Rows from block 2, named by matrix and row number. Rows with one number belong to one channel. Each number is 128 + 32 x the weight over its row's rms, rounded and kept within 0 to 255. All counts start at 0. Numbers have three digits each. After the name is the row's rms in percent of the matrix's.
# convs0: first width-7 conv, stride 2 (model.blocks.2.convs.0.weight, 288x192x7, standardized in use), inputs 14-27, a 7 kernel for each
# convs1: second width-7 conv (model.blocks.2.convs.1.weight, 288x288x7, standardized in use, transposed), outputs 14-27, a 7 kernel for each
convs0.234 103:172173172174171173170137143149152152152148121119115113108105102002003005005005005002094088094090092085090169171172173173174174139134129124121120123166166166168167172172147146146146144144139131131132134134135135114115120127137148157115120122129131137139086081079077079081088115114113115118123129
convs0.235 104:146143142142142146147156171182188190185177149146143142141141141047044038038039044048122109098089089091102159159158158157157157161159157158161166171129128127128129131132136138137140138140140079078077077077077078129127128129133138145087091085087085086085103100100097099101106138138139141142143145
convs0.236 101:180181178179176177174077081083084086086085148146147147150152153102103109109113111112134129133127131125133090089090090091091094128130132133134133132075079081085085086083164157151148147150152090094098099099096093118120121122122121119086099095100099100098094097100102104104104141140139139138135132
convs0.237 105:181185186188188188186083083082083083082081145146149152156160163122121120120123123125144144142143147148151124125126128131133134125130134139140141139096101108113115115113188184178176173173173111111114114117115117109109108109109106103075075077074072071069105107109114114115116129129127127125121117
convs0.238 103:167169170172172174173127133141146150150149158155151149147147146010009011012011012010107103106103105101105172174175176174173173120113108104103105112143144146149150153154127127128128126125124139139138139138139139124124128134141149158117122121125126131133103096095093097100106122123125128131136142
convs0.239 106:174172171168166160158165171172174171167160139135130124119112109047051052054055058053155157150153149152149130130130128126122120091081072066063062063151150148149149148149157157158157158157158115111108105101097097154152151150150150151109109110113114118120138135134132132131131118119119120118118117
convs0.240 104:133138139141139139139129132131132130130128112114115117119120122107108108108111114115142140141142146146152120124125129131134136147152154159161166167106114120127130135136173173169169166167167126129131134136139142116115113114115117117051049050051049049046111113115118120123125137135132133134136138
convs0.241 102:127131133136137137136095102110115121122123136136136136137137135164162166160165160164137134134129129123124143142144146149151154163167169172174174173089094099101105107109145148141139133132128083087086087086085077151150150148148144143037052042049041040041124124127126129127129104104104102101099096
convs0.242 100:171175174176173172167151161167170169165157128129128130131131130101098098098100102103155148152145151146155145145144146146146147193195198200202203202099105107110107106103159163161159152151144122124125125125125125141141139139137136134048050045047044045045125125125126126125122175173171170167165164
convs0.243 100:068071073073078081090119118123124129129134100100100099100100100160158161158161160163068071071071070067062090091092090091092093101103105108111111114113114118122130136148080075073071070068068101104103103104104102108105102099096095096190189188189190190190091091092096097100104083085085088091092099
convs0.244 103:140142147152159170181059057058058062073092112115116118118124132080082090088089086089130132140131136130131189191191192190191189084087091103119139159126125126130138156172181186194202206209212109111111117120127130147150157165173180190147157155164163162161138138141142146151160108115124134143153161
convs0.245 095:091093100107114120134078085092100108117128091092090094095098099112109111110114109112147148157152156151155149152154155156157157160164167171175179183110113116118124131141159164169175177177177097098099104108115120138142148153158158159083090087096090085083115116117119123124127148150153158161162163
convs0.246 095:071074080082086092097144146151152154153158098098098097097097098158156158156161156163058058065061063053050075076078077079078076107109115117121121125136139146151156160167079073070071070063064101104105106105106105102099099097097094097181179179180180179180122124127131132136139118119122123126127131
convs0.247 096:136134126125119114106110108102099097095093117118117115112110107162163162165165169167147151151153152153154161160161162163164166128128127127128129131131129125125123126127115114110113111112111123122121122123125129134132131132133135136141145140141138135133116112111109110111115165163160160160161162
convs0.248 101:165169169168167168166122123123119116113109201202203205206205203151151151149149148145128126132129133123122149152156159162161164134138143143141138135086089088088083083080159160156156152153150063068068071069067062164162160155152151148115120114119111106102137139141141140138136134134129126121117113
convs0.249 101:118123126130131135140139143150149150147148104104102102103104107105101103099102097102128125130129131123130151152151151151151148162164167170173175180110113115117118120125102099097094094097102129131129130128131132130129132133137140147113111113111114117119123123120118115113112083087089095102109118
convs0.250 102:131131126127124127127191196196197194192189142141140140139140139128124127124128127130152148151148155150158136134134135137139143198200203206209211213091094098102105110114122123119118116117116192192195196200202204111111112112115116119076081076081077078079165166167169170172174167167166168169172175
convs0.251 100:121121117115112111111163166168168168168166122124125127128127125105109112112113116117173168168165168166169143145145148149149150163164166166168170172114114114118121123125121122122120120118115151153153155155157157126125124122119117114084089082087082083080132133133133134135134124126126127126125124
convs0.252 110:131130126126123124125158159156155154151147153150149146145145142207200200193198194200084077085079087082087131130130131132133132131127126124123120120184183179180179180181104103098101100103106103102102102103101103170166162160160160164148144146143145145145251248244241240239239142140136136135137140
convs0.253 105:132131129129127129129084084082081078074073107104102101100101101197195194194196196198152150147148148151146072071070068066070070146146145143145144144123123120121123125129164164161160159160159140139138137136136136093090088087088089090115112109108106108108190186184180182181184170168166165166169171
convs0.254 089:131133134134127121107142144139135125116105106105102104103100095082079079080086087088117111123112125113113089093096099099098093144140135132127123117148144137134127121113125127128130129129125123119117115115114116142144141141135136136138143135141135137137093094092092088086079111109108108107107104
convs0.255 093:108114116118111102083141142136134126120114101100100101100099096063063061063062064062173177175177180174164087089091094096095094148146141138130126119121117112110107107106120124126128126126120154152149150150154156122124123123122123124103103100105103107109041039037037034036032105105103104103104104
convs0.256 095:134135134133127122110140143139136128120110112111112111111110108096093092093092094092129132138138147138129091093093095094094092168166164161157154151116112107104100097095127130130132129130127148145142143142145148135133130126123121120135131129127125126123068067064063060059056122121120121120121121
convs0.257 105:067065065064065065071172172172172172176180109106102098097098099083077072067068069071171184185190185190178116116116116118116118059057061057062067076042037044044050056071116116115111110107106126126126128130132136073072070064061060062141143137137130129127120113111108112117124124125122121118120121
convs0.258 099:098100099101099099096145148153156160165170110112113114114113109136133134133133129125157157155155159154156091090091091092093093119117118118119117119095096099102105110114162163161157154150147149150150152154156157110113115115113113112115118119122119117115180179178178178176176126125124124124125128
convs0.259 105:093095096096097095099096100105108109109110119121121124125127127010011012014014017016139153154164155162144129130133133134133134078081084084086086091094095100099102102106107107108107108106106082086087091093097101119119121118117116118135137132136131134133057056058061061067070121122121120119119122
convs0.260 103:110109106103100095091147144145143141139141117117118119119119115183183181180178171163163173162170162172160146145147145146145147113110109108105105108093086081073067062068100103107111115118122170169168168168165163152152152150151150148150158152155150145143119111109099098089088131132132132130129127
convs0.261 094:145146146146140136123144145141137130122115110109111111112111109090091090091091094093106112122121127119116081083084085083083079147146143141136131125121117112108102097090120124125128125124118155153152152151153154131135135134130127123133131130129128128127079081080079076074068130131130130127126123
convs0.262 102:123118119110110107121087092098100097097106135139140143144146146101104098103097098093147158152158155159156118116113112115116118138138139137136134134098097102097093095107092096103105107109115171172172176177176174131132134131130128130172179174176171168162092087089088089087091160164168170171171172
convs0.263 105:131133135135137135137162164165166165172175124125125125124122117123124127129130130130130135144149146138131132131130130131132133090089088089091091093108107107107110112117105101095091089087089133133134135137140140113114113115114116114124125128130132130130180182181181180182182019021023026030035041
convs0.264 093:138139138140135131119142144140137130121113113114115115116114112108104103103103103103107110119117129118115093095095097096096093156155154152149145141114112107106101097092128133132134131131126118116116116117118120136138137135133131128139134134130130130128097097096096093092088132134135137136136134
convs0.265 092:139141139141137133120101104103101097091085112111108106104105100082082080082082082082139145151158158151139105107108110110110107141138135131127122115112109105103100100097155157155159157158151132129126127126129130114116117119118118116099100098101099101103057053050049048050049110112113116116119116
convs1.234 101:135136129131137152163094098100108108103099093091088086085080070089058029016021034064109111108115114119120071062062072101124139116125136138121105106126127132136140145155077084089097092089102104131155168171150144175171168169168176176135119105092091096101138136138137134138140146147154155163170179
convs1.235 115:144143134140148171189069093114116111082070104097092088086082076112108102097077055049092113126125122110100119109114121141162179054081125120113063041133141146154159171182151157179170170136140098122141155158150146092103114122129127124106099095092087101108160171173174167167167138147144159157166181
convs1.236 105:100110116117119123121199195197197207218228152150149148149152157128130127128122112108132138140146151153154101100096102106113114107112110119117130128094090094090090083083115116121121121121122102099091092098109120141128115110107111111120121117120124130135061063071070079073075105100099097103105109
convs1.237 085:133133137136139141144146142142141146144157126124123123127130136106108100107107105102124137145162164167165134144138150152162164069079083104106113111079081077080075075070112108109098109107119134152160167165171167144139136131130123127146143146143149147154043046034027022019017105121121122114110106
convs1.238 108:137133129131137146157088095094101101098093083082079075072065052088061037028032049078140142144144153147149062060060074093111119102101117119108097091146146151157166173180036035050054049042056098130153162165146134161155162159164163165155135124111112114125139139142143143147147151155162167178186193
convs1.239 121:140129124120127140158147154161165168168166084088090090092093096095092081081095095119115113118123135138150101102110124137151155106115129122113095093055056059063070079091094107120126129116124060074086093101104104094097108110116106097121123121124117124128065067071077081092099068079085092097107108
convs1.240 092:129133134138136137136130131130127136142142089089090092095098101109106102102098099098150151158167175177176114115121127134144141085086096100108114125092096100100095084074132133134130129128128133135135145145150151092083077071067070072121122119128127138139094099102103097092079089092094093093085081
convs1.241 097:121123125129130131131164165169170170165166151150149148149149150166164164165163164161159162169171172166160089086079079083088091187188196191187174175135135129131132140141175173181173169160158132144148153158162165102107105109105104097103101099095095090089121118116116119133136098101101099100102105
convs1.242 075:107111110119120136142145153157161166161156138133129124123121123164157153144142139144128150153182180181177058055057068078102113093123152166160136132079081083085093100108159182180186171154152077109135153148141135134135134134138136136152149143137138139142063065058055056072090093099107104105115125
convs1.243 114:081082083084081081080116117117116116116116144144144144144144145108111110115115115115074082080099096096096058059062069069068069129126124131130128129121127134137137137135160162163161163163165132140140141137142140147149150151151152152076075075074073072072122132136140141140140106121123131129132130
convs1.244 097:140137131127133137151074077092078080075069081077074073075077076132118108107126134125121134149147153143134145154171178161139110167178180193186183152098112122130157174173172170165167164163203081091104109125128122110111114112096092096117113118113112109117098112113116138147132087099109108131134119
convs1.245 079:103105111110121120126145143148145151145146183179176171174173174171169164169175165170135159166184185169161100109117135140134117160162163177174180178109120120129138139144168178168168156172186089108100106114126132123128125124111118120110107104101098100107084111104112116117105092116115126132143134
convs1.246 099:077077077080079079077124126127129131129129148148148148149149151120121119120125126128076087086103106106104070074078085087088088124121121126129129133106112114118115116115175178177179176178178122131132132131134131149152151154152154152074073072071072069067109121121126123125123100112116120119117119
convs1.247 114:114121131133134136142168171172173179189195155154153152155158164161157152151154152152123125130136143147149109106116116125126132122117112114122132140068073079079074067059107111114112108105105063059055053053058061145140136134133139142079077078075079079082034041046046047049042070077083083084087077
convs1.248 083:134133134135137135131133133129127135143149147146146146149152157152151153158161164162115122128141144153139115117106114109124118138144148160163170177086094094101094095097164167162162159162162133143153159163161163137141137138134131122123119119117126128137054059052055062072082064068072078080087091
convs1.249 087:095099094098098106109096103108110104098094127127126123120115110142131115120117130143118130134141137136128090084092094108103118128137152163151153140161163172175180182184138134128126120121123134149162172183181176150152152151147146144132130130126126124121163171179182188185184125136142151159167171
convs1.250 088:124129132136135140132155170183188180177166118114110106104108116137129123114112108114108120129143137142139087089077084081100107140147156163157154156101103109104100093104133149147157147155155091101124129123112106113110117117124120122115120116121117119121142141140131127116123112112125124126116119
convs1.251 108:161168171175175177173144144143144146149152118121122121123127134175172170167165167171116123133142146151150061063067065075079092110104110113105118134071076078082077081081184186188183174171179084091094098097103106051047047045046049046112118123122127125129114120121122120125116069077083084089091088
convs1.252 130:074074077078082080083151147141141139139139181178173170169168170143150159162162152152137141141145147147142139144143142144145141146144138136138138139099111110114107108111119116115114114116114122130130133136131134124125127127130127126143142144142139137137122129127132131134138127138140142145145154
convs1.253 119:077074075071074074078123120120120122123124156156158160162164167129135141146150151147140144142148149151149143150151155153153146133132133133136136135046054058063066063061112111113113113112111124124128127132128134104097098095098099103131133133134131130129035048051058060064070068078082086088089090
convs1.254 102:109109126123132125130114117117106102104102101103100100099102109083074091105121106108135138143133148156171056073088093109114147149133125125119120124098106087079082101116162156143139145152165113117101078081107121161148145139139161163135146153147136129130101146117099090110121087112097086083098119
convs1.255 115:074086097101107094089098102098095090100090115116115113111111117077076089108116107101092094098096107129137038052071086092102111151143142141149147143106120106107108116125145138131122139142151137141116100098120130200180183163168174187106124137136126113108065119090084071078093091124112104094102116
convs1.256 113:064068084093098079078108113104101096093100128130128126125127133096092115128142115111116117112102118140156025046057069073075087168142132138133135132103111095089096111128170154138134148146171152158138113124148159157147142136131146153121135151147136121117084127102094094109119085124113106104113124
convs1.257 132:165164158161163172176142142141143141142138117116114113111109106137134117120113127132148152152156157159160169167167170182188197125128125134132139145171179184185183178173062050038034033046058100121142152144117102089090093090088084077156145140132137138144164172178172168154145180194214220217198188
convs1.258 113:142143146149153152153111112111112111111113153153152151147144139179174181180189191201086084084084092094100132126132132140147153106108108115119124127145157157153146134128139138140141146150153097106111105102093082072075073072069064060174171171167163161159150162165163154146136139149147146135130133
convs1.259 143:173168162162165171177126125124124125124123090091091091091090087117115108104102111119131136138141139138136146149151157162166168105105107108109110112184185185186189190193086076071065069071083124141159168159151138094095099101104103102155144134130129134139191193191187184178177169187188199194195188
convs1.260 102:123131132142137139129100101104106106109110112110106106107108112132141141147144137134124134136146145147146093094099101112114123127127127133132141139095109119121120105104105102098102101105107105109114110108101096124120120117116115115168166168167169167168135149154154152143140135144160157161147147
convs1.261 098:070075090097107093099106107102096093088097117119116116115118127086079092106114101106134123126114132151166046063096096112110139153131127117124121131087097085080092109133166167135151147174179134147127102115138150179168157155155169176124131148142131119120062114091079084109126080117110100096106122
convs1.262 112:177176180177179172175133140131139135136139134135137139144143147187194184192184187180096096091093089089090091094096103102109114128125125129132125122114126131139157135149122123124120115125124078082082089096094102086086083085077086081095094093091091094095096108117124144134147105116127134149142151
convs1.263 116:117121123127128128126082083084085083080079110110108106103100098133126127123125129131128129133143147145145128125126124133133138099100102104105103106161173179178172160155158160158161162163163152163151151139132134059060060059062058057172172169171171172173168174186182183175169176191191197192190191
convs1.264 107:051050070076085067075112114110106095099106135137134131131134143089084097118130100106117114119107118130145029035061063084081107175151142138140136141093112094094097116129164159142146152157169126136119099110140146162136146130143144160120137149148136121120079123098096090110117077117106101095105111
convs1.265 104:102109121126129117112085089091090090091088112115114112113114118111105107121123113127103102112109117126135092106117126133144162175165168167164159158089105090096090106107134138132133140133149131126104090093109115213199202190197198204132138145138130123123040090057064043056058092114091083073086093