Weights of a small sound classifier: arch tc_resnet, activation relu.
Rows from block 4, named by matrix and row number. Rows with one number belong to one channel. Each number is 500 + 40 x the weight over its row's rms, rounded and kept within 0 to 999. All counts start at 0. Numbers have three digits each. After the name is the row's rms in percent of the matrix's.
# convs0: first width-7 conv (model.blocks.4.convs.0.weight, 288x288x7, standardized in use), inputs 51-67, a 7 kernel for each
# convs1: second width-7 conv (model.blocks.4.convs.1.weight, 288x288x7, standardized in use, transposed), outputs 51-67, a 7 kernel for each
convs0.163 116:470474477479484488493468476489504520530532511516521525527529530501500495492492492489443445450450446437438465480496504504494490442454466472470466462463473479484493497508473474479483473460477469481490496505509516463466469473479486491464473482484486489495472478487490487487512475478486490489490513528538543545545541540452458465467462459480488497500498488475463
convs0.164 118:478478478479482486492484486492503516525531525529531534537540540523521519516516515512433434435435434433437461468474478479477480443449455458457456455472480484485489493510483484485482476477499463474482488496503512476477478478481484488476484489489491497505472475475475477486516472472471472474485513541552556559558555551451452449448448459487492495495494488481473
convs0.165 112:455462464464465473487476486495505517527544506513507498490491500497489483475472472470464466470473469460456477490505514514504498445464476483480475468455464469471475476490473470476479474463476464478488494500504515449453459465470476481463483501508508503498476481490494496495519459465475483488488511540559566562552546540455464473477476473495516520522517506493482
convs0.166 118:486486482477474484492527535538538538537535476474471462460463468462460456455455455452517518520521522521521495501507510510510511520519518518521527530479474470466473484489485484489494506512513490487485483486494501509516523526526522519511525537545547539535468453452462485500497447448451459482501506470468466462459464470403401409427453473489513518520523522520515
convs0.167 120:514525510497487482475454476498512518512498499510523522513510505515498479470478492496532532537539544537521471471493523541533508471496531567583578575453475493492490478471547504494491503483449533531532529531521502457466501537547543544354382461531549529501528504507481466448448488481486469459450459418438490518520509498479473480479466446449525528522523523509490
convs0.168 120:474473470470470473481432433433431431437448575573570565564564569530527523519517514513522521520519518519520523522521521523525527522521520520520522521537532534535547557569476468456453452471493489483478472472480495444444446448447447451462462461458454453456416406403411427454483448437432427437466501481471463459457457465530532533533534539549519508504498497496496
convs0.169 121:459461466473481487491480486494505514517514549557563566565558548441437435433434434438454456458460462463463490496501504504500495472477482486488490492474477480488504519529437438444455464469473467471476482491499506442444446446449452455459466471475480485490470474485501516525530455454459466472475476575587596604606603597483490502515525527525519525528529526520512
convs0.170 115:452459462466467471474474490499506509516520505509512516513511512531536540544550554557453455457458458460462447451454454452454458429434442446449448449469482492500506510515480484488486475472478447461472481488492497473473475476479484487487495496495495495496472479484486489498509448457464470474481492521524526522520520521469478477473468470479498499497499497494492
convs0.171 120:494492486479472475486522532536539540538535480478470463464467473471466461459461458457522523524525525525524495500504508508508509528526525527527530533489486484479476475478497498498501510512518501498497495493494498505511515517515511509512521530537536527520470453451453463478488466467468468477495508451451449448449451455418421426436450467483520523527529528525522
convs0.172 114:490501492481466465465467483506528533526509493508525529521512508517501490485489501508527530533538541536523468476497521531520494448470508545559563564418451471475476473472543506495502500484468538539536533535527512432449491527536536537361392462525538524498503491499495468469473461469483490473480490427444489516513498489469477490500478464471520530523530536525512
convs0.173 113:521512509507508510514479473469463465469473504501498491487484481542532526519515515516516516515515516516517518517516514516518522519517513513511513515487475463455461478503511495476464469477485472468460454449444447470472472472469463460537542545546540535534379372365363379396416412388373363366376389466464463462466470475524526525529536541542459449443438437438442
convs0.174 112:458455451451454467481508514516521532546550516515509508509517528477477474474477479484468472478481480477473487500511523520514506471485496502502500498448461470476485496508437449459471475479480464479490499507515523471474476476478480481464475482486486486488473480486494501512515448457467482490501497548554554556552552557470477483493500510510522524524523509495488
convs0.175 123:464467472480487494500481486495505515518517544553561565565560551433430428426426427430453455456458460461462490496500502501498494473479485489491492493471474477484497510522433435441449457465472468473478483491499507438441443445447451454461469476480484487490477483493506519528536454453456461465468472581595606613614611604489496507517525527529517523525526522515507
convs0.176 108:462467470471469475484477480488501511524537485491496502496494498518512505499495495490469470473478481479478471478489506512513511446453460466465460460455462468471480491509478476483491486480485470482491496505512520464464464470475481487478484486484486490494471474481490493500517458460468478486494509559565564558554550548445452460470473479492502503508516513504490
convs0.177 108:460466471473477481487499503510521523523528489494496489480474475522518512505505510512455457462468472468468465475489503512510506427436449455453450451444452457462476489505486485489494488475481459471481488500508521465465466471478485492474483492497500499500460466473483483481498442453465480487492507522531540542537528524435444449458453447466500494491491485474472
convs0.178 110:440451449443429432438473487501514509511516433480513525507502509494491482475475479483508512519524525518510512529548563569559544484503528551560560558429441453464469475477468487494506494479470494507517525534539543460474479494514529536436441448462472481480479492509517497481483467491503516507508500517532538541528515519457485515535522512500536547558563558540524
convs0.179 116:482470459448441441440504498488481473469462418415410403399392381470460454450450454458515515515515514515515515513513511511514513520517513512510512513516509502501494486468530521511501495493486522521517514508503498509508505501499498500606604600595590590597476471457447431437431505490474458448441435502497492487486490490501500494487475470453483478476476477479478
convs0.180 119:506507507498494490491509515524524522525532522518517516515515515501507514521520513501432436436440437437435417419420420417417415510512514516513508502519523526519507493486523519515497492486491530527522514507498490465471474469466463466546547551554549546542510515515491484475484512514516494491483491546539536538539538534543539531506500494506406412419424426427423
convs0.181 117:479481483486488493502440443446449451454457474476479483483485488483481480480480481482461460456452448445445472473473471468465463485489493496496495493460466472480485494505464471477483486492498463470478486491497505492491491491491491491548550555560563562560475485495507514522529452457462467470473476541548554557557552545482489497504508512516466470472473471469466
convs0.182 094:522518514510503504507487485484479469466465496500500500497491484538536536538540541542505503499494493495497505504504504502499497514516517518518518518463466461455452473509487483479473469485493469474479485486495512515512508504505507511515511510510515522528462466467466470492507508496482471473495515491488486486485484484525517510508520549568456468476480478471457
convs0.183 114:564573579568559548538517526532520511499490560556556557554551552490500508514506487470494498504501500496487477480487488486489484458458459459456455450539535534518499473447544553546495485472454578568556536516492468490499506502496492489544546552551536527522576593580503481478484547556541487483491493453448436427420422427528554554496483483478498505506507498492485
convs0.184 111:497496495495492493503463462462459457461471499498500502501501505510509508509510512515448447443439433424421458459459457455449445516519521522522522520470477485490488493507479486492494497506525473479487495497504515483486488489489488486527529531533531527521462473479480484496516474481483479481488508544547550553552544535484489492491490498515427430429431428426423
convs0.185 118:506506505503500502508482479477477476479485509509508507504503505501502504506508509510453451448442435429426475474473472468466465530533535536535533529481484486489490496507481483486489491496504473476479484487494503496497498499499497495488488490493497499501456458462466469476489478477479482485492502489490490490487483477496497501504507511518430432432433431430430
convs0.186 095:526523528512512502503489490495482483476476540537542545547546548527528534545548550548449454464461469463466437443467461454447447486486492495490487483544546553535521493481583574596539545519526570567567551538516499449453459458464464467481489504511498493481530525548481486458475514507534477498476495445450465474479481472558542563498510484500458467474480479476473
convs0.187 095:517510505496493497504524521520514509506506441437432430427431438554550546543542544552473473474469464461459441436434434432429431505507510510509508512487482477473470475487496494494489491492495483485488490491499508494496495494496498494403397394395402410420451448450450465481491472469470470478489500455443433431428436445466460459458464471479486479474465462464465
convs0.188 111:490493494495492491498478480480479474471477518522527531531531533492492494497500502502446445443438431425419468470469470467464461515517517517518518517475484492496493492504481486491495497502520474481490495497500509504504504505504504504508510512514515513510468474477478475480500470472470468465468486525535542546546542535505508511510507510528426429430431429429428
convs0.189 111:512513517507504497495474485493475466459464502505512514510505498499499503511507502496433445464462456447438434453484484469458449506508509503496490479494498509501490470452524529544486469458451545537529510492473453525537548548545535530551565584596582566550530539550488474469474568566569501495496504453462473475464446430511530549489472463464455462471468467467460
convs1.163 095:559532546549561559540442450462468487479499491494480487480479481512533538513524534519447448448447447446446557536534531546545533469502518530528510492535559568578575576572437439441447445449445456474479483477461441513494495479476479491499480489481493481495464449456476485497490453453459457457447450491498509524526518512567568578583595600589484482489505513530522
convs1.164 088:554540535547557555538467473484479490500507486492477475470465464511519485498467485490442444445444444444443503491503510498499509459499507524524505491543551556560572552552425426426425430434431422453467470466453424534517525500496486503520508510498510490511444452456463480485459451445445449444439444517527525534560541535574569583569605602588483495483505491506507
convs1.165 093:527553554555555544534493490491499500501502543540532531527521513526512517521523517512447447445442443443446508508503510501515495456492496517502502477564579580581578567561431432433435438438437421428455458447427420519494498475480478505521512522519523518514455454462476484489484452448447444445442443493509511524528527518544539558559568571559501497496498504516515
convs1.166 145:495509495492486500507493494493494491492492491489477482475478476506505505513512516513473473473474476478480500488492494487489492456461462471466477475494506516515513506502461459458459463466471485490495500501503506568584589592589578572537548562555558546537443442446450459466477501505503496488488484458446444444456464467503514506505506510517470467464468467472472
convs1.167 142:546589588557525527534474488484480481486489503520513522512490474476497504520512505495499497494490485484483519521518521525528524506540530543521510493505540540489460484501509510514524521512504531534533534528520507497525533532523475457567596589584567505457482485496542542527502499507500470476484497543540545531538515506565582573600602597548464515526523527530538
convs1.168 154:448461450460460466465516517520520524523526475484484488488485485501499499498499501502493491491491491491492465462469469469467470481483483484486488489547545543540540542543507506505505505504504492497497501501501502454454454455457457458484477477477472479476499509511514516515517469466468465469472475477483491490492492484562563562562560560556431434431438447439446
convs1.169 083:530513518542578575579496489497497496502503531524522523534522530500500498493493493497445445445445445446446502503494495497495500459470474475484471469565565565566566566568433432432432432432432417417417418418418417545544541540533531529519522524525526524525461464466474474477468438439438438438438438511530534538543534527534535534533534532531526514519519519511506
convs1.170 097:510510504526530533535496511504507506516513504498490492499496498566561572546558552558448448448447447447448499495491500496503495473491498511512505497545561565562558553557446448451457456463453421422422425428428426521525524516514518519491479483481479475467484475460462478483480453457468467460450453531527518525535542534550556560558578580578552523536534569549573
convs1.171 143:479492484479474476483485491491490487486485492486476472474467480512514517519517527524471472472473474475476485479476481474477488454459461463466469471492499506506511501501460458458459462463466478485491495499496499567579581585585578576534548549554558550548443443444451458467470498499499495489491489456444440444455463472498505503498496495502474466466466470468479
convs1.172 127:522578571528500505499491507508504512507513504527524537517487487480499499514496501487497496496491489489489516524521523517519515512536532534526514503513528544480486502533512519518532528523514524528533535535530522500532533534522473460555590582585574489457470468498539540531512492505495466470467485539548548545544547512577566576581593599558455485477513504542545
convs1.173 119:462468468473474472476532531533534533533535439450444456452459457499496500500504501505476476476476477477477443442443443440447446463463463465465466467544544538534535528533470469469470470471471465467470469468469469530537529535528533527517527522529521519514466465465466468468468492498493496496498496476481478473469468460539538536530538533544475472481478477478476
convs1.174 089:540536521538540553561507508512510514512513512497491502510517522502500499498499497498448448447447447447447500500499503503497500461483492505501503486575586586586575584586439436433434437438437429432430432427426430547542550541542527530517502504492500494500480475473480488494485447467468463446445444494495480477473490478553541540545555556546506503504516516513516
convs1.175 088:502488484506537588580479463465473478488492509500495507511528527520513486462460457488449449449448449448449491486491481487492503452474468494492494488559557560561562560560436437436436437437436422422422422422421422546549544538535525526516519520521521516515457467473482481485479441442442441441442442493509524526526517514529526527522528529529514519514526519515503
convs1.176 083:562562565566565560558501504505509503509508556556557555556537542467467476479477480477441441441441441441441508501504506508511502492499506506507500494565584592595592578567431439435439437435434418448464462450417414511498495478481495504502490484478496497508480477479490491493485445443441438440436440497505501504525525519561553566574577572558520512515524522525530
convs1.177 086:527550569572579573568512522514529519519523524522518521516505497430444448446462464450438437436434435438438500499501508505515508476499512514514492485567584597600592583562418420430440458455448479494500503497487474483471475463465476483512504494514500487479475473477484498504492442439441444441438444518519512528528523516559573573588589603578520520507513533540563
convs1.178 099:491534525503496499505496510512510521522518497510497514514506501489491488496495496492457457457456456456455537536553536551555549474492499498497480473532568566551555567583452456456467460456452493494497497497496493487438446443454477500499469460456456471490451447456476476469457453461464453454452456485498491474459474484597613607608594574539471477475486494500491
convs1.179 156:479482484484483482482504502506506509510511491484486483487484488495495497494498495497492492492493493493494492494489495492493496480479482481484488489500506502502500498486477478476478477480481476474472472473477479544547545548545550545507514515516515516515467473468473469475482508500508499503497495448452449451445445439493494490493494496509502504504511507509506
convs1.180 077:548529528515504494481520525526513523503507509494483478472483470510505519520515494489462466470472473471474522516525515515521520478494489514524540556594596601602578541516450456463464466457465481490500510515511508519524518519511504535505506498485463463464489484494475498501529441445443460465484467513512512520534519484544534522504490502495456447444444456456486
convs1.181 092:555555555555555555555496483484490484493486556556556556556556556492499484505502502513451450451450450450451503498509500500506495465466469470470472471561560561561560561560439439439439439439439425425425426425425425523522523523523523523524524524524524524524448449456456454456450444444444444444444444555554554554554554553529529529529529529530556555559562559558561
convs1.182 083:562549545527543540556492477486505494492512561560560559561559560488485481466470483492448448451453456457456517514518507505523525475479481482481485482572574572570570570570445445446449451448451446448446446445450449539540538540537539538519517516513514515518495499505506508502501444457466466460466454573571569567569572574527528526532535537542586585585587579570561
convs1.183 143:380396418408414408412486490503502504499494447452448453448458465506509510508505503506536539532527522523523503503501502501500494500502494493496520522481479467472439456431541546549553529532519525512510517488484480390388389383390405433467464455438437447475541538522516503491485526522526517516527521464476480488496483500488503487480483483480466478488490491485500
convs1.184 090:552551551550550546547478485490488478473496554553554555556556556507524512513522524523449449450450450450450479492490492485473471453453455454457455458563562561561561561563442442442442443445444422424422422423423423528529530532533534534518517516513514512513446456450457455451443443442443443443443442542538538530533522524527528528530532538537547556544558550553552
convs1.185 090:556556556556556556556486486499498490485491557557557557557557557501503509503515518520450450450450450450450495505497493491493510461465476476471466462561561562561561562561438438438438438438438424425425424424424424529531530530526525523525526526528526526525443447458467462469459443443443443443443443550550550553552554553530530530530530530529575576577575576574576
convs1.186 066:506508502488481475458497493502496495487484541519498480470475505491478475486486463441469474480483484485488535561540537541550521493494506512524539555588585600592578565535472475481480480472468508506510506489495493507503501501510514560533534529521517505518505505503480519512531453462458474456473463548560566560563554558537522520466533543560533520518518512499524
convs1.187 087:572569559548538520518491484483491486488493563562560559560559558520520516516514524521446445445445446447448502489486486498484472479482483484492485491569568575574575573575432430429429431434434417417418420423426426504505502505502507502528526524522521519518443453451453449454446439437438439440439439539531527518527531540533533532531527531532534532530542539533530
convs1.188 082:523511511533523547541491491492493496495496551551550557558557555494491494497497496497445446446446446445445500501500503496501501456459453462461467465567565568567568567572447447446448449448444427425418415413413413530528530530532532535528528527524523517516455464460464463462451437438438438437439443527527531531525516505524528530535537544538559552558553546546555
convs1.189 119:459467468460450449448482498515519521509498550532527504507507546531525516522514513508514519523527523525520544534544545532543527528530525531534564579563566568536526485477523526532534532525527525515517517490486485398390387378391432474493498481470464489514545550547537544542536492490494500491492499496509502504515524514535538525504518515516490485519514530529532